Weights of a small image embedding model.
Model: 40-pixel images, arch pvt, depths [3, 6, 6].
Training: muon at rate 0.0044, 7100 steps, batches of 512, held-out accuracy 75%.
Data: trained on photos of arthropod specimens (BIOSCAN-5M), 97500 training examples, 37.3 epochs.
Rows from block 7 of a small image embedding model, named by matrix and row number. Rows with one number belong to one neuron. Each number is 500 + 40 x the weight over its row's rms, rounded and kept within 0 to 999. All counts start at 0. Numbers have three digits each.
After each neuron's rows are labels from the 100 images, of 14848, where the neuron reaches its highest value: "top examples" is what is common among them. Only what is clearly more common there than usual is listed. The data: photos of arthropod specimens (BIOSCAN-5M).
# fc1: MLP up (model.blocks.7.mlp.fc1.weight, 512x128), inputs 64-127
# fc2: MLP down (model.blocks.7.mlp.fc2.weight, 128x512, transposed), outputs 64-127

fc1.417:454553527522428467452533432488540493532490475535474514509578529476517491552451493486510457549502496516434513512484458476530436540496510475528423554496546463483485517539480506460551542512451530
fc2.417:522441492485537510563460575499519530418490540478468568440501454471448478450524482473505511529493530482521424493517564591424554464528480528503561465470449531499538526473536487475491420500542452
top examples: order Coleoptera

fc1.294:492520473522510491428524482516483551531493461476456505438522520462446533496479491530480471523574432456523524448454471532499505430520529459540497505461592484547486437495537489479500529533508531
fc2.294:516454535498484461490433539481484514541410522511511501534557488577542471482467519448408497402534502552522501478493484525523545461453482486467518472563510566484475566433481467505480465496526476
top examples: order Coleoptera

fc1.73:450589463452560546520484500543500467446485501482532509451521454563523438520412518480482480486548524521475485548496485518522531494457491601529481492529427478500488478468536424494507533493512449
fc2.73:453481436417490492554531543475593509530540498529431414492465472432531513418482523529501408484505531478503514549489531516542461486435518501464519470492526561476539498552463495496407515531480435
top examples: family Cecidomyiidae

fc1.57:485496515472489474555494521480481463458514556488460529548474543480441427486455592435460511490506527512563507472563510543596475500522560453483476497569485594519571540437492519487453517484539530
fc2.57:505485555407506516524499499603351453480517506496521492503478516539511425501497520439477456443517446491481525471523469550442488496528489478527550541486541546485500539458463467548448547495563467
top examples: order Hemiptera

fc1.485:478567511529566461535451521481506494503503454565451487548496514482590497408542490549541552471504447512522483495518525462528514493465511560467494435526500471515512459519469507473506531465467423
fc2.485:520513430489513541475513541490419500518457441492430473538572501539490539465470503416506554507506549444465531504497445533542523503503588500473541414491467529502517538505503561502467517499496499
top examples: order Hemiptera

fc1.288:456475494517511503511557454505501445552497478464456433525520535507566480475502418456513533480466552562528473534554457421444424579524504531517479500499443478481487498538531504475536563479509500
fc2.288:458495509558529564479397489498478459516478505580475493512546545533492475468505480478494579486510520532546438546449433490472522445492463505434456553536564476469471560534445471528503433422517548
top examples: class Collembola; order Entomobryomorpha

fc1.231:473496496518472430474440509419440496538478525544482540507412541485430529481533514534500453460495480506531499471507463499525507453476415552478500492513455519438488480510537456509443602515498557
fc2.231:527451473417504540569572506576536410497527491455466519506442518499519493470479477488496528520461474450476492525569516470505428480576586546521461484476503524468515513512464549442476409524581529
top examples: order Diptera

fc1.46:527547430484497541508460418578584396524514526560535472581521567476510507512460508525564548495473546511486546476582484500498507494522527489506466480500523464450498437432521562460503471486523445
fc2.46:550545587527531499445586521495564573498556497513503566406488547485528467504490491480446474475542497496492546431437504500489525539467517480519476534500481580522443500523470469560503494501413545
top examples: order Lepidoptera

fc1.487:523463499520512470520497445545534451465489416535569525484457518566470504496560448523468497491510512492429538547562494445509513479454483505528474472528504459492477410566523458527512470506556476
fc2.487:462520486446456532557569468444448540501464529475425477570445482522442476510497524445472568508474474497578546532483564490457482545485503531492491431520523648475479474488512575474498515462508471
top examples: order Lepidoptera

fc1.490:544446525519426476457512500534520579494485516479553479539515436508432485513515450447512447528506466468458523539454465493510484542515556505522513493491530534454497468474450493535540520501473533
fc2.490:473438528568484480520488498588481530434516543492530470498495503480470453509493538512475512452519468438515472551403501482537492543523493530538535469548546533508493475451435563559543522554481520
top examples: order Hymenoptera

fc1.427:426529570489467462481507482482524494428500505476527512581585515513516475549476539498491511458511557601492471434464455520486547483465517527460486528532478495499478460506526467516459455533483546
fc2.427:564464538451535501480494518573447450462537479545512461464431506552494495484545510527454479502579486470493532448444534509349569594538494503523439521502507519490479499561502494479465526519474532
top examples: order Hymenoptera

fc1.488:420576533513575440493495577485516537422491506584475571526469474472465516453535474555570578455447476487520492506485484506474510526490494537504516482480476483477426469556482508508574519527436430
fc2.488:486526504579519431525452537493516481536489500525532516491513502520520520508478557567495500422489532456487428448560543492542432459501527476492526488551435477545382525519509512564436459533476457
top examples: class Collembola

fc1.422:580509527479568489523511515437492461450497469487459565518533522524618532498507492534445497512467560507608471494571529457500467493524443456463513510486512488532471508463563449559579464503467517
fc2.422:497539506436556450499494508439426455470431428527427575508570470449559507533489497520463495510533538465566488470547464503513547487478496433494519486501492502481470538497539454545517501458458465
top examples: order Coleoptera

fc1.357:549459546466506482530525548454468476495438478512480498485502583450467533533560440451482520514478508525457489541546528519488488536494532506465535516432527563489501498534521504534430466543440523
fc2.357:507528433528466537472497451546507485506582457470552497512511454499535493496437604580493507478517450433490557471505487533440554459523550487556432428464516492477449516576545457537530503469525465
top examples: order Hymenoptera

fc1.253:438553513453443472506509550438551551577510469488489450564516405536470476535461545482565489502440471505484522499501521460513484470517555471524500481508515486576529461462495510562487593516570538
fc2.253:496540475538483537472496514449546499551539496509478460493508457519453482516415487465544471514456421462533488535429513433543457477513569513426498472490573473482509396479431526455479496527537560
top examples: order Coleoptera

fc1.123:540498462473469543433488466570451610447524526540486507562431483543458481512477485527404521497474485495545514481450522458461540519452488447495568532508548537498539461530498501505454554478502445
fc2.123:483495469455537474492471562453536430488480478403425478516496458445494549469559570528587507586504533548463528469504564488485465509524533465518459467512506488469492483423528503550490521535479536
top examples: order Hemiptera

fc1.184:577569510512531601443513429486480491447461480465509511451499430521469525544470460524544514500530568503586517536561506480514564518446513503447508464454465454574439447509449489488459505512475468
fc2.184:563485418425539493505507462562381472470498469454469622445549498550509483464536497535478539451476538488496535530424519499526492458409489535459522542477536514497524506525515527456485558502479517
top examples: order Diptera

fc1.2:511442558516466520475537504500558496531440538552532525465538510502602410442491541485466561476522488507492449527522510460523393518507545476536457441504516560498527397497546469499452583430483489
fc2.2:464564461484505519566536531512521506478451460481490552463536502536461477515483462512553507426466491475519464493484519554523595534475516447527604528496494460487496495542483505471449473532505534
top examples: order Diptera; family Drosophilidae

fc1.339:556486480525436498472486560518528506580539509513513466506473510469568511515533437465505446558486495513471527587449503544505534467465490480572457449594451521439486454491519475546398487462511456
fc2.339:506539512476509459552603461482551476490394442520484536511504481487496518481446477521541510473468582462590448493568490416524532507516499539444543504525462500583518529589560552460536420523491502
top examples: order Hemiptera