{
  "model": "image embedding model",
  "dataset": "photos of arthropod specimens (BIOSCAN-5M)",
  "train_examples": 97500,
  "image_size": 40,
  "crop_scale_min": 1,
  "horizontal_flip": true,
  "translate": 0.12,
  "cutout": 0.4,
  "targets": ["family"],
  "num_classes": 218,
  "embedding_dim": 128,
  "arch": "pvt",
  "norm": "layernorm",
  "norm_position": "pre",
  "activation": "gelu_tanh",
  "mlp_ratio": 4,
  "head_dim": 16,
  "fused_qkv": true,
  "qk_norm": false,
  "parallel_block": false,
  "inner_norm": false,
  "patch_size": [2, 2],
  "depths": [3, 6, 6],
  "widths": [64, 128, 256],
  "am_softmax_margin": 0.2,
  "am_softmax_scale": 16,
  "init": "xavier_uniform",
  "residual_init": "none",
  "optimizer": "muon",
  "muon_scale": "match_rms_adamw",
  "lr": 0.0044,
  "momentum": 0.95,
  "nesterov": true,
  "orthogonalizer": "newton_schulz_5",
  "adamw_lr_other_params": 0.0022,
  "grad_clip": 1.0,
  "steps": 7100,
  "batch_size": 512,
  "epochs": 37.3,
  "lr_schedule": "wsd",
  "decay_fraction": 0.3,
  "final_lr_fraction": 0.1,
  "warmup_steps": 210,
  "weight_decay": 0.1,
  "adamw_weight_decay_other_params": 0.05
}
Rows from block 3 of a small image embedding model, named by matrix and row number. Rows with one number belong to one neuron. Each number is 500 + 50 x the weight over its row's rms, rounded and kept within 0 to 999. All counts start at 0. Numbers have three digits each.
After each neuron's rows are labels from the 100 images, of 14848, where the neuron reaches its highest value: "responds to" is what is common among them; "colour at peak" is the nearest of a few named colours to the mean colour under the peak. Only what is clearly more common there than usual is listed. The data: photos of arthropod specimens (BIOSCAN-5M).
# fc1: MLP up (model.blocks.3.mlp.fc1.weight, 512x128), inputs 0-127
# fc2: MLP down (model.blocks.3.mlp.fc2.weight, 128x512, transposed), outputs 0-127

fc1.471:462513488484470473501508508494463493493468457572566561492553595520466649548415528509461490589473447405516550439550535499577463616529493584470519448557482501431470526523527472474479544473474534504487438465485573560542460600495551589492446443473471473444489482561430427466559481434502502477589390429501509554542478532461477621538524604482486543521481569475440519444445532488496508386455
fc2.471:526522459404414527439488514504546526507502463659490468574566561567455587481420668523462445519487451497519552479467462510542485508513518643470470415541428495539416537517506494518508537553445531503468470518481455557481491504495577455482509563460571409449559506527438441477518487486486453437526403488544472566513499470471454524606531604447509585528471504456484504474530492508450485452409
responds to: order Coleoptera
colour at peak: grey; brown

fc1.96:536537471495569553481495614449574497528509494546483503582558428429505442491519592517517445453530559437488550521460445485479506564409509440515487476480489418504485477486573396435522511485507482367424546556507504443525524505474482474553510563473466454499533483438482506509420595557456483442499484446552507383598429621625463524570517536544557410461559510498487517502449547423453490482463
fc2.96:473446459461413466442424457522494519514428567515452556455465579558461534569497460529541514590478460489477484550485429562427567480503523524424506405519502497482488553486512596621435545497492571553499504424460487582422536449483428520502575482446523455478530582563514515402543457449599554613458495527533472554418436537446548466466487488472499553571511488418603528477535455519546530456550
responds to: order Lepidoptera
colour at peak: brown; grey

fc1.0:517505537425558518581541537471458570413486524613536540471483501560540489516479496574466442536599496498404574466535508528487517547489564519477495519517541493520583548492416416489520423564555484433498442442385469435540556566520577491474415559560471524460531458476563501477503426547409490493475448548475575519469493399493499585510514548584526540510641491502545517432588526529499518424462
fc2.0:529553447581471431451465506533477495614485510454513456508474422480468424499561457574539566500422465481571443435515462477535437479524587490540542474564479566580397459556518544575503548506443594571509487520571511442456573492529447585512525420438521520514415504428484496496484598487557467452496491479531496507501523537459508411453445461435470390504396454519492473581486538509561490630495
responds to: order Lepidoptera
colour at peak: brown

fc1.242:421467465544507396479441539546480471511513547414535443563559462559477467398466551513568558458524489487461609449502529492421534510456489584514505422500459415398465412505497534474496490474527474498409525594542503432524485419451470482446476541563491526469533495453463537533475499532480557459495610542498458499493489547477443429583561550479529610466457511497550482556536575387568453379528
fc2.242:380513440548510396461463490460533396499514458448558425451531471532497450509542509522493538589557420447536428477480523585376408508450463492443510446504538503444463495464539580493570501541524549527517569548518534450598527489443465546479464484629470593455500441463574474468420503541478550580546485480536539525485453491499472445598436456466474525475610499547526566451504509561565540520508
responds to: order Lepidoptera
colour at peak: brown; grey

fc1.405:562455558477460539527467470494427531499517458508454444474554603530466495460557408487514522486545471529568526497552513452540575468457420589466519558573534474539424526531470487506392528523425431555450500489483457546570422574444527502512559439414403571473527426523499508541538462505449446462496530573507456432383505496493508516539424520621539650530474545558560462488446456501490577496481
fc2.405:501424532497526487565565518397363493503494591512455545357539559539515590496601531522537447480494442524505494494460470510551525459463566475479465569470499500574454593518442483575474502558443468565482554553499493411514444516449552553543546491465426573435543414536545483453546408532475429491503512497536503448390462477380552464559548475562466532521469498542544456549424491474522501451481
responds to: order Lepidoptera
colour at peak: brown; grey

fc1.229:467433450497560539408478494492507487468509587441401550501494490401530544487600465484520518489506534492529446444535477462477517564464502628470483532550434611501466508491575482502573476523504499504515509410429462525509531505492497514454445428557521435523431488444409446508620475556506492499632509515539478545577509580516478561497653631473447483522479472475461496484451481531419560431512
fc2.229:546514535501467502560472458437429500499548401529522506547542567427502496594401493502433481495438483527504572533531542501500513509587405475565527476584499402396514464435602508549443541383535431537489516554454550523518441482531425515561544530498515567467479494497566598564466540511518587523469497526514552467457417468539531380430372426503562482489494580463475499490494465477547482551485
responds to: order Hymenoptera
colour at peak: grey

fc1.276:521417576494448516567466462498488538489541413538539537472518505581503475462483535516489531416448515436464466583407582528491496466448458447468405489504539342556468482528451446484481556568446458442494485440434527451465500610424477468573504587490460551447523486519541492528452587502464489436461477481512583488476527532481560500503429431630543588445583535472537490527540540429503475501607
fc2.276:536591389424495481493405433465635502535486525513554488531492430532455523404490516507581488489589497537497573467481440487469493464538492564456451485503539458488476530458481564515557574566494527528462547531570466524523520401500529559469525398427583441557508506409389512532557427474547489508500460495434364498492439442529397462523542537476524439619489549467495528517514536508537502553534
responds to: order Coleoptera; order Lepidoptera
colour at peak: brown; grey

fc1.267:464446411524528404543523542508570509413450587512543530543520605497533563544522426544469545484523510487482499555535446607510385419454527484515468489446500518390553421445500543445533517469447477466439479480428579470471466401533537483425451448493476484523504447540455522514554549456585523396504395504450561454514475452540576516474422508465550593468528518510430535505463382475545522516503
fc2.267:458525525440465526478517522434577539593561432383525608514469556421493499514604556482597522614491500574516517497541551562430427497502445421432569582488520481466537508495465486504446442556586513516480509545412416534517406504477568522502518490495479497518585412478408531441533528515552548483447430492502446493516498464461443489518533489480385565521575430410496535475465463554511463488513
responds to: order Hemiptera
colour at peak: grey

fc1.37:486396443505473499506450525456502479436562474392455517421426484499525442524555497450536557515509467590485374564502601456450415422534494453605459551505499542522521443465532669496501497475523488559499438555466477484458606545471474520468536620434498501600484473497497532513460506536500473481450489467426482545449526506503489423520513435547524607517500537487522485555637499462478479492552
fc2.37:486370521546510457562499518519485496422520523413502499393435512528486415545571465423529501640472507502515415531567585546453405480558535436528492563527536521441541539433552593470449500485544542551475467398415499551439541550358472523485493537522495583516499543485494588499432449565408500501473444489459490469529549595469529507504497490453465527503570490585564533479516469505490495511551
responds to: order Diptera
colour at peak: grey; brown

fc1.488:519500437517489581509550492404456489471562540481466582474478437478563488528494603571589496484452559336489497468505487515492525472496535540458580533488489412452505443496459559450475538581583533528517511531498475452456458483487476472537470592537598441493468562388501456468446528487459610534487350533528581483549527441568492452474524471519456452447605455412446473531453528489523495527527
fc2.488:478465469431504436562545480477507501454525559509504528513493485545495453457403535504580521513477572573487472521509521508514472369439525404482442516550486421567453513499469497555466575419385539488492619567433496478502551555612542587522509428492500540541566481523481476550591467371528419479507559459519510453567419507413495545489580478525537494492424454534503576480553612486494484454511
responds to: order Hemiptera
colour at peak: grey

fc1.426:526538444577653410564508488550428429467507474450515566549487487559483443511551464555507415527469578469524465472670468519530524379482534524434517565514463407508428575580440549565530514473506488488454549529543566586432458515480538447497434467552513555532495519551517529531470545482464462486598404511482459553521483475457511551515426528535466457536453400555471522485476505502476503445552
fc2.426:588541467568606468558486435467522469500505414463532575488579450501550432490547471555551478525476548520478431449566515430463508425517541520435554564571434361608532571522461504514527483514544560355518557469532511502542405458463431500568469500535536520479534548530571520443429543424471469514510457463513380490560423531569479510525483576556472476430490510527482461487472515445508496427495
responds to: order Hymenoptera
colour at peak: grey

fc1.63:515519518496582397479471441406544479528551495497380498500537443483457438482563509575588472511412431533494513635493445473482487564424585531507434521494490419676486514560465491587524489565511492495489552482498564502468511502481533465504452478461514522544484580418504508463517566479414359540502469480428480460577516492557521502585431501481534444572493490488467542521484483521524594509446
fc2.63:494591466463475406432453448426489528492530459498527579459545537536486448497525558513527531551590471458407526502580537464470561481527580558433453505496496512571513478559457541568505556584430500557408488581457461416491516451379502428525517486485508446471411582497522522452538462458496593545529574533444518539466348478386478440512454486552494531541514519457521528449505468588538567496494
responds to: order Lepidoptera
colour at peak: brown; grey

fc1.339:442574561385553437454539464566585471449425632450543530457528463435601547538488417459494563532548522488424514617493504548448412513501491536513436580494427479521464430455487494518496570536473534479551530490521481368453475540599569447458458520435403457451480494518602512512443508483426461461574508528506498494532528460537498538514483482599467550512472504473520487501558460457558476516554
fc2.339:520424530530466440446550521513460608444437336496525537564568560514550402492500458472538468442459555463572493509523461373500611494612536483460573520463510506505447499519519535499447495487563483455529467418558503434559462460469494585517570493503515445546490474510371466471493500575543542562545591497490528469488577557451505571558469523497478475483544500470542469481412425545505505496408
responds to: order Hymenoptera
colour at peak: grey

fc1.305:537550550541504563427480474396477522490532481452450559462522482467545487497553534426566628446453568484524419550487469431446473443500507399438456479475467566477559502524459471435483478604512423456545453515461477552480537527457610479489523491527533524469553593430573511466491502552491373552560521481437533503539563505539441415448564467545574500461604430466518459422547455465555465566475
fc2.305:467474429390507544448486482581585408542450436537636490512407540539393517458493475576520444468560501518433585524487477528528546510431414586580460538446536440473426464507512587505556529498457537559438549514503552514486494446570473469523490546429544456550480376538481487481466524521570546443446479439447440482415514434522522529587480509475487560571556511535498549485452523476483564459498
responds to: order Lepidoptera
colour at peak: grey; brown

fc1.429:428506561438467534445510496448471503561562493486574486562568459481431543496575565442536517548617436511423465448415516529418562455558591585527479472610532477585461593440477504460539530552463459484549588500494410519529553388467495501531435640439499546471524513507462481514522460441511566472545459505464546510524522451525512501492517460457513437504498519622545522572467421536501460456481
fc2.429:530449513486436466451525506501448415500539508541606440579460529508549421464468554537464438519404495519422555546482537424445518485553444495500502436546493523663464583517515437447435503530541516493551491465525570558409509507512524523556521583466456511443556480599484493502455510489507524479524479428470508502515431415524485460462447385564600517509565451505429474539552416634525565494507
responds to: order Coleoptera; family Coccinellidae
colour at peak: black; brown

fc1.378:518537461472487467438509434455460519486513608551485588534442547585563651505636444564504522469564470373547513522494545507447455484491507534477476518502527515527583566518535430532500519537530363476432416498516471534573526558431541552518436549541466526507605508577537485495509493488442509571422498490512467536492500421568463460579481440480498532446436450454461512505516584466553564547520
fc2.378:628507531565554557563522498516437615527486433567465500481546550418524479436460587480551381473444530475553506438566448501596532553529450451470444445436504411457485474523463526411608527521569470521597564459457549456516422455525479441511523473577517465463480494428464535394541537518547460512452531484572462533468452511447493521431501518471564536532577510463546500523508505542532492409434
responds to: order Hymenoptera
colour at peak: grey; brown

fc1.293:441469445498505465411431547435502491457507443527546519497435467422506571415505489511516496519543462445505579647536488536470518565560527551530467442501483415499556475492556487537455649458474500572476533547456554535451563504417501462541433443383533501476451515424570482530499558409511397488503554527476409566535519543585517547421467442499540495490463525459620489450504520505501547555458
fc2.293:487456528412491471529454425440518502473514488526561408360570513478479506470451476506542542536439407548472467469528552510456443486522529520564489482469503598574492518548518607596532559429481513468459475554448567450515469487553521373495506562484568525507395513580447412479482556503585454503492420448468504518463475616452484521488488490542444498476500641528556489503514524484486569492614
responds to: order Diptera
colour at peak: grey

fc1.499:435529471582539498559521580466434432555455603485516414477506450554479473522617402617433534532533458470478597507437476454536470507547461555614522489500431590528583534485472559531497542518490475509544452435489498470473538524532534518571506475540489504453501554516516429509469473472417460423503524472607501537505545373570454448482525480551485522436503418539579449478452475543614457496485
fc2.499:423442437427453517539530439448533615569459529549509538461512543520565535495375565522488361473600497453586481414543455516494624490488552530523441362488526512463542449494513493557469501567447485473559581523524530583486467481475427518499520490515496507447457547402442502522532431508507500494512509505551505361553500504446554403530543463509564555468487510541488606498509472532507515495497
responds to: order Coleoptera
colour at peak: grey; brown

fc1.401:478637551472490558462463503564518470547571469534488463514481515471400393451527458453560627493540469534565584470449506504488492485560521422516526504559507482571521410533537474509568419465543521559464442598440484461557522481467455443540517498534447470496620440522560508421440482512403549478429486486541503538495499651486392498497466460578479464516493498545569555480502419504487531465471
fc2.401:494552449451558497522586525346536426484438529448476495447527571492484528384486476440607515457459552615541519547513540549483548401466567444496539590550392418503523525432486495494517500497493511509480550571545570467520451516451505494581445568483535512570504466516553528562528501492532501390468539468575509520464420531374508523514485425478448486472479402508572469507459513438542490459530
responds to: order Coleoptera; family Ptilodactylidae
colour at peak: brown

fc1.60:512497462509492466487536440532559476460410434428417536489492477508479538442458484582540408464480502463448556621532509515482555589545465464426521505537442479485512510546425428516453514522565519552546572444570570513464562572553484549442552484503537513560434567456480467471491451482526490594464522365430521447451475480595493482520525444569602469446533520452611461515412539409508492426529
fc2.60:573543487473430467531420395459573458432579500477506494608427521504464453492545525485508508545560426479469466462618515534445539547501456551462486552494500490529482475562466595377502346440490496555379570461529387512527535553511552501559522493431526512559576537547545505537611541562574504507505488483463501483448471454457506520501477511515473579556444470507524530440435487430501443467489
responds to: order Lepidoptera
colour at peak: grey; brown

fc1.196:524581593472474468556563529547531442492450484559537405536455493517463457564441594534443462454561508454485484579520383532502520552586528447477538548546471514567416498457587416524540429449443359454571554394449476590474554466563498509572573487501493576527553456518491503564466553561438449497452503586423450522477454500459479441456522467558475525529505529520486483426515515454467508510480
fc2.196:473490459514503540452451555431523545511510474504478479425496506417447480447662410533475450559469415452535550421524583460534441545517514545483452423543501498473582548530496547479532612532526536563434483562508393500524534413510527529420442492469490443431434491410609522399522486484495577519606506413542552454491595555522559482507484495496523525536479495527572472469512505580461505482545
responds to: order Diptera
colour at peak: brown

fc1.257:506484519464590527538559534594534523491427398603508455505421521535515395524390548487515413452568491460555547504416505601441519537403480460499493466555533466489514523498455478586428512590516456489538523515475591440460477534475494515484462550545523509424569436462481576500389464489430564498447579503547576479400510476467499412476463408505509522507576495583527529491521467470565467488500
fc2.257:455498497477577492604587513502499454471444432646498443482413525526484457534395515416558448492511511470597545529438516502457477506432475420475536506507500408497513501471437484488486451550498546551535587565478541408510432580543539488509498486534481481483554461483445549534466509452486556517441586497552654464510487468483475451391534478557467552482521492663453520494526431463551509464509
responds to: order Hemiptera
colour at peak: grey

fc1.25:522562459483398485459504447471465518464542447494459569483468586484448362464447511497416394503468529446567465540530388519490509519563512506472400575376573529485482562429548478511510465571404562514529621453529508487497511568482613510555474517495481480522622519548516502560419513469502490504524478467501593479456456504440596522489530441564521440483541509432475529490532469571500534512531
fc2.25:442454475495557437462412450449499491391448538471438459445451418470507561561531574439520476552538412541483456546565421546498493467483482423455547498474512468552495517510552607477556510410580515579556557525503400486544520480568505465504577510507482507424507478472552617399467451508597512566544443465537484457505554489499477440452542535511514542515513548556515544391555485504536625440480
responds to: order Lepidoptera
colour at peak: brown; black

fc1.447:541515511503494539416553503501453440523490515530480488360470551475472588494564450492477532440579492484482566488579549518573496478444527588572512545510514482543433502591504478539559531433567430476441437507505512461593532508479499395575540525496452525455420511536436398536569499509536471445492505499480533470520472403447525530577565475382544427503480483394536540440454431571491512498625
fc2.447:429468572444443491546505554546548415506552427474536481541546457509582485396392569499514493564434456462557558592485482490391504506543494538416509406404503504507530543405564493533467507538482530410536533543516509489559514560564457544439485477515527401488583628440544526504532460520531565423465537425458506465471472537476452476474446485537504542484529401610482483561548500487546536510470
responds to: order Hymenoptera
colour at peak: grey; brown

fc1.356:480582449454507505487512589438528541533485493411431436559512530474405558628553488491427508454493520539446618498553419501442556511472458495497562566500458465489538494594440581522457529454497511454456624460450472565548448471532504520480566564493509481540496503536502482502439461484550551541544492603608604459566557492511559583534603528448547487577467487540442522444475494473488447449508
fc2.356:467410467479582529525431529535585533576476581526541509531581496484422455487453431513496497514514554512556571530452494315529488376516495479485522536425505496501557489477537477580424447491435455540493482535466528517447422545572488487493514612431488590466539477545509507511458523460529535495479506476542518464508578567554535445527497456493452623505514423479481522484496380407489418484582
responds to: order Hymenoptera
colour at peak: grey

fc1.383:466568472477476561485537469446558564475515467525482403499474548552459531561560456652455459502548457478639564497455446519426539514509638424511527504482473513538523435461472477490575421590450530463504421424519519461566539426472568503470526423555437504485511451426539454529563481516507577538476511474492452431546429534547427448501468521558474451518522421479492419426497540575539496525560
fc2.383:483478494355501481476563508431485501444544601525440531591540488593452527476487458499471509451515538471467514538408516563531560452487534525520527544490472531558528436451535509563524491575507525487521534499468489454493498423440528579545501502433529483594480463413488447474512505531530569559559486503444365455562418505516530488408407535537609526586503393493540375549420471545552498460525
responds to: order Hemiptera
colour at peak: grey

fc1.104:496478513437487534525491421620493535483515492563468554498509511505396533464425424500508496549567429556480444524443465419506552461509464380546359474539449545501501418538453473514520592448506482556540547455417522533413522492517494468504442480552458515447521500524470471400457542500436528499454534502540570477493502507476537409545449373574516446460578468513407508430542471612521472560563
fc2.104:506548449439400517438406437452540399529530389444540529466517512493458446440553511507515530476480485448476544433520492442439514560510464633500508477461573390511510496505585457575471541501512561499471550510516468587569516564491541504458538473573509461557498431427515552602494412477534476463531467449468503530557463483552447565563596569560501416517502561442454508413508513436588512522554
responds to: order Lepidoptera
colour at peak: grey; brown

fc1.136:516434489512565480433495565465554519508473461501518427448479477495526463545422574534524482531520481455501450475522384493409555497513587517509426533432483533575459497542445558503486546497447533500491462414533490553615614550544538437510537516508567485439363510558532478576525517522450414459545461490510449589485418520492512440612424584481490476539483561482570564550545612531507566486545
fc2.136:452521458512483501552511554555441452501440516489568506514427510493442466555583527513472591505421439460562459430550539527458467499476494533460582471460479484581533459592487449538551610583422457551441367601487429518535500498500572505516590505525515456511463599468546498375554491543418491516497540505568479460487440512404424512488518425435503453476499472525519516558541449530455588502410
responds to: order Coleoptera
colour at peak: brown; black

fc1.240:528470564550489468523535524468488429511547427555544530404551519496539592542473572475479556431555498558489518557508437531443509528519553418491523487452456569444587411606528442477536487495473487477485474491621466552582466514458503404542461504450482555463471492447483404513544500446495506478476365467383510508517518488522493499445542461571445474517405519493583368499495573517424444555561
fc2.240:485579442565524442608548443545540459412406524512592435462496457453575566488487488407545497493462456417524496417413573555561500462555483441472595463475548484522493522473456490490517457432547494520550538428517546452560447604551498541495545458528416529488581409482487529437508465537425472526520603490519529419492549560569459510456463456431432555494539526538458572472452509550553508480554
responds to: order Hemiptera
colour at peak: grey; brown

fc1.20:493516556482482544550377470504469542509535455522496546551505504522497516466439459509499486443487455436542484490449588505523512484485552459442387461401528394541494431491488429538512579461473498463489589490539418527357470507473584464615550550505442485469400550490499398509533583476539493489452485457565538509492545567563477497489481432511522489423563472443544500519364590496480486565590
fc2.20:448521476476493479410464541370613504515466548427548457456482534572490511514515513478552569579534379508478450567535498451459494399496486504428498539590602463455477489474452544505527538631573501529453369510473538551519464457520547493492529441434477510484583474471488573505517428506454497525478483408562468437588549448458475435533603585511536486524434509522534538448554503475539479468540
responds to: order Lepidoptera
colour at peak: brown; grey

fc1.347:450547518489466524555519486484543524484485477420468585476524590490471552472414488505560361432428383463496508456523568460530542437530481453452402509474519428460452476482503430430522581516520459503508523419549463520460518480419520475551559403531543465511459476570573445551449497541605505473454563447374476489479470635485435567503599519447492537502445482499526460454499443466457531502552
fc2.347:498488514525415402497501488514627577507565505498527438534531566480589536432440497461523465435485536465610441535571491469482548462476456490458417439428469465510546500500529546498508523635486534422516550445459619424519500412495559472496468472545506539431518496504505464527433506541626498538515522393553438538520471548424479562517558432467498493496600441540554528480495523532479426404476
responds to: order Hymenoptera
colour at peak: grey

fc1.399:410476451465436448481544490523558381541561499407472564480449441528468494416471641445563513488459506536522408454544523446446455527523508585471512543528512527504575468558566547517508458539570563593535467583472536494460463458470426485490499457434552434541535523546448559474479513466462548569510470531442523557516544517375538449567497544419466539514402515500395457556590542514484474499499
fc2.399:552457490511561522493589487451382543486525618553421516564523476480533533524399510479422524354546539475418522486436527503530534462521481415550508499468525455467466528527512475587511592519438485452551571543509445461565456561576553579529412598588511551499466516479469413545471487480569472478466509471448549440518460362501505518460516423571551528485549455503501483484439534479530519437482
responds to: order Coleoptera; order Hemiptera
colour at peak: brown; grey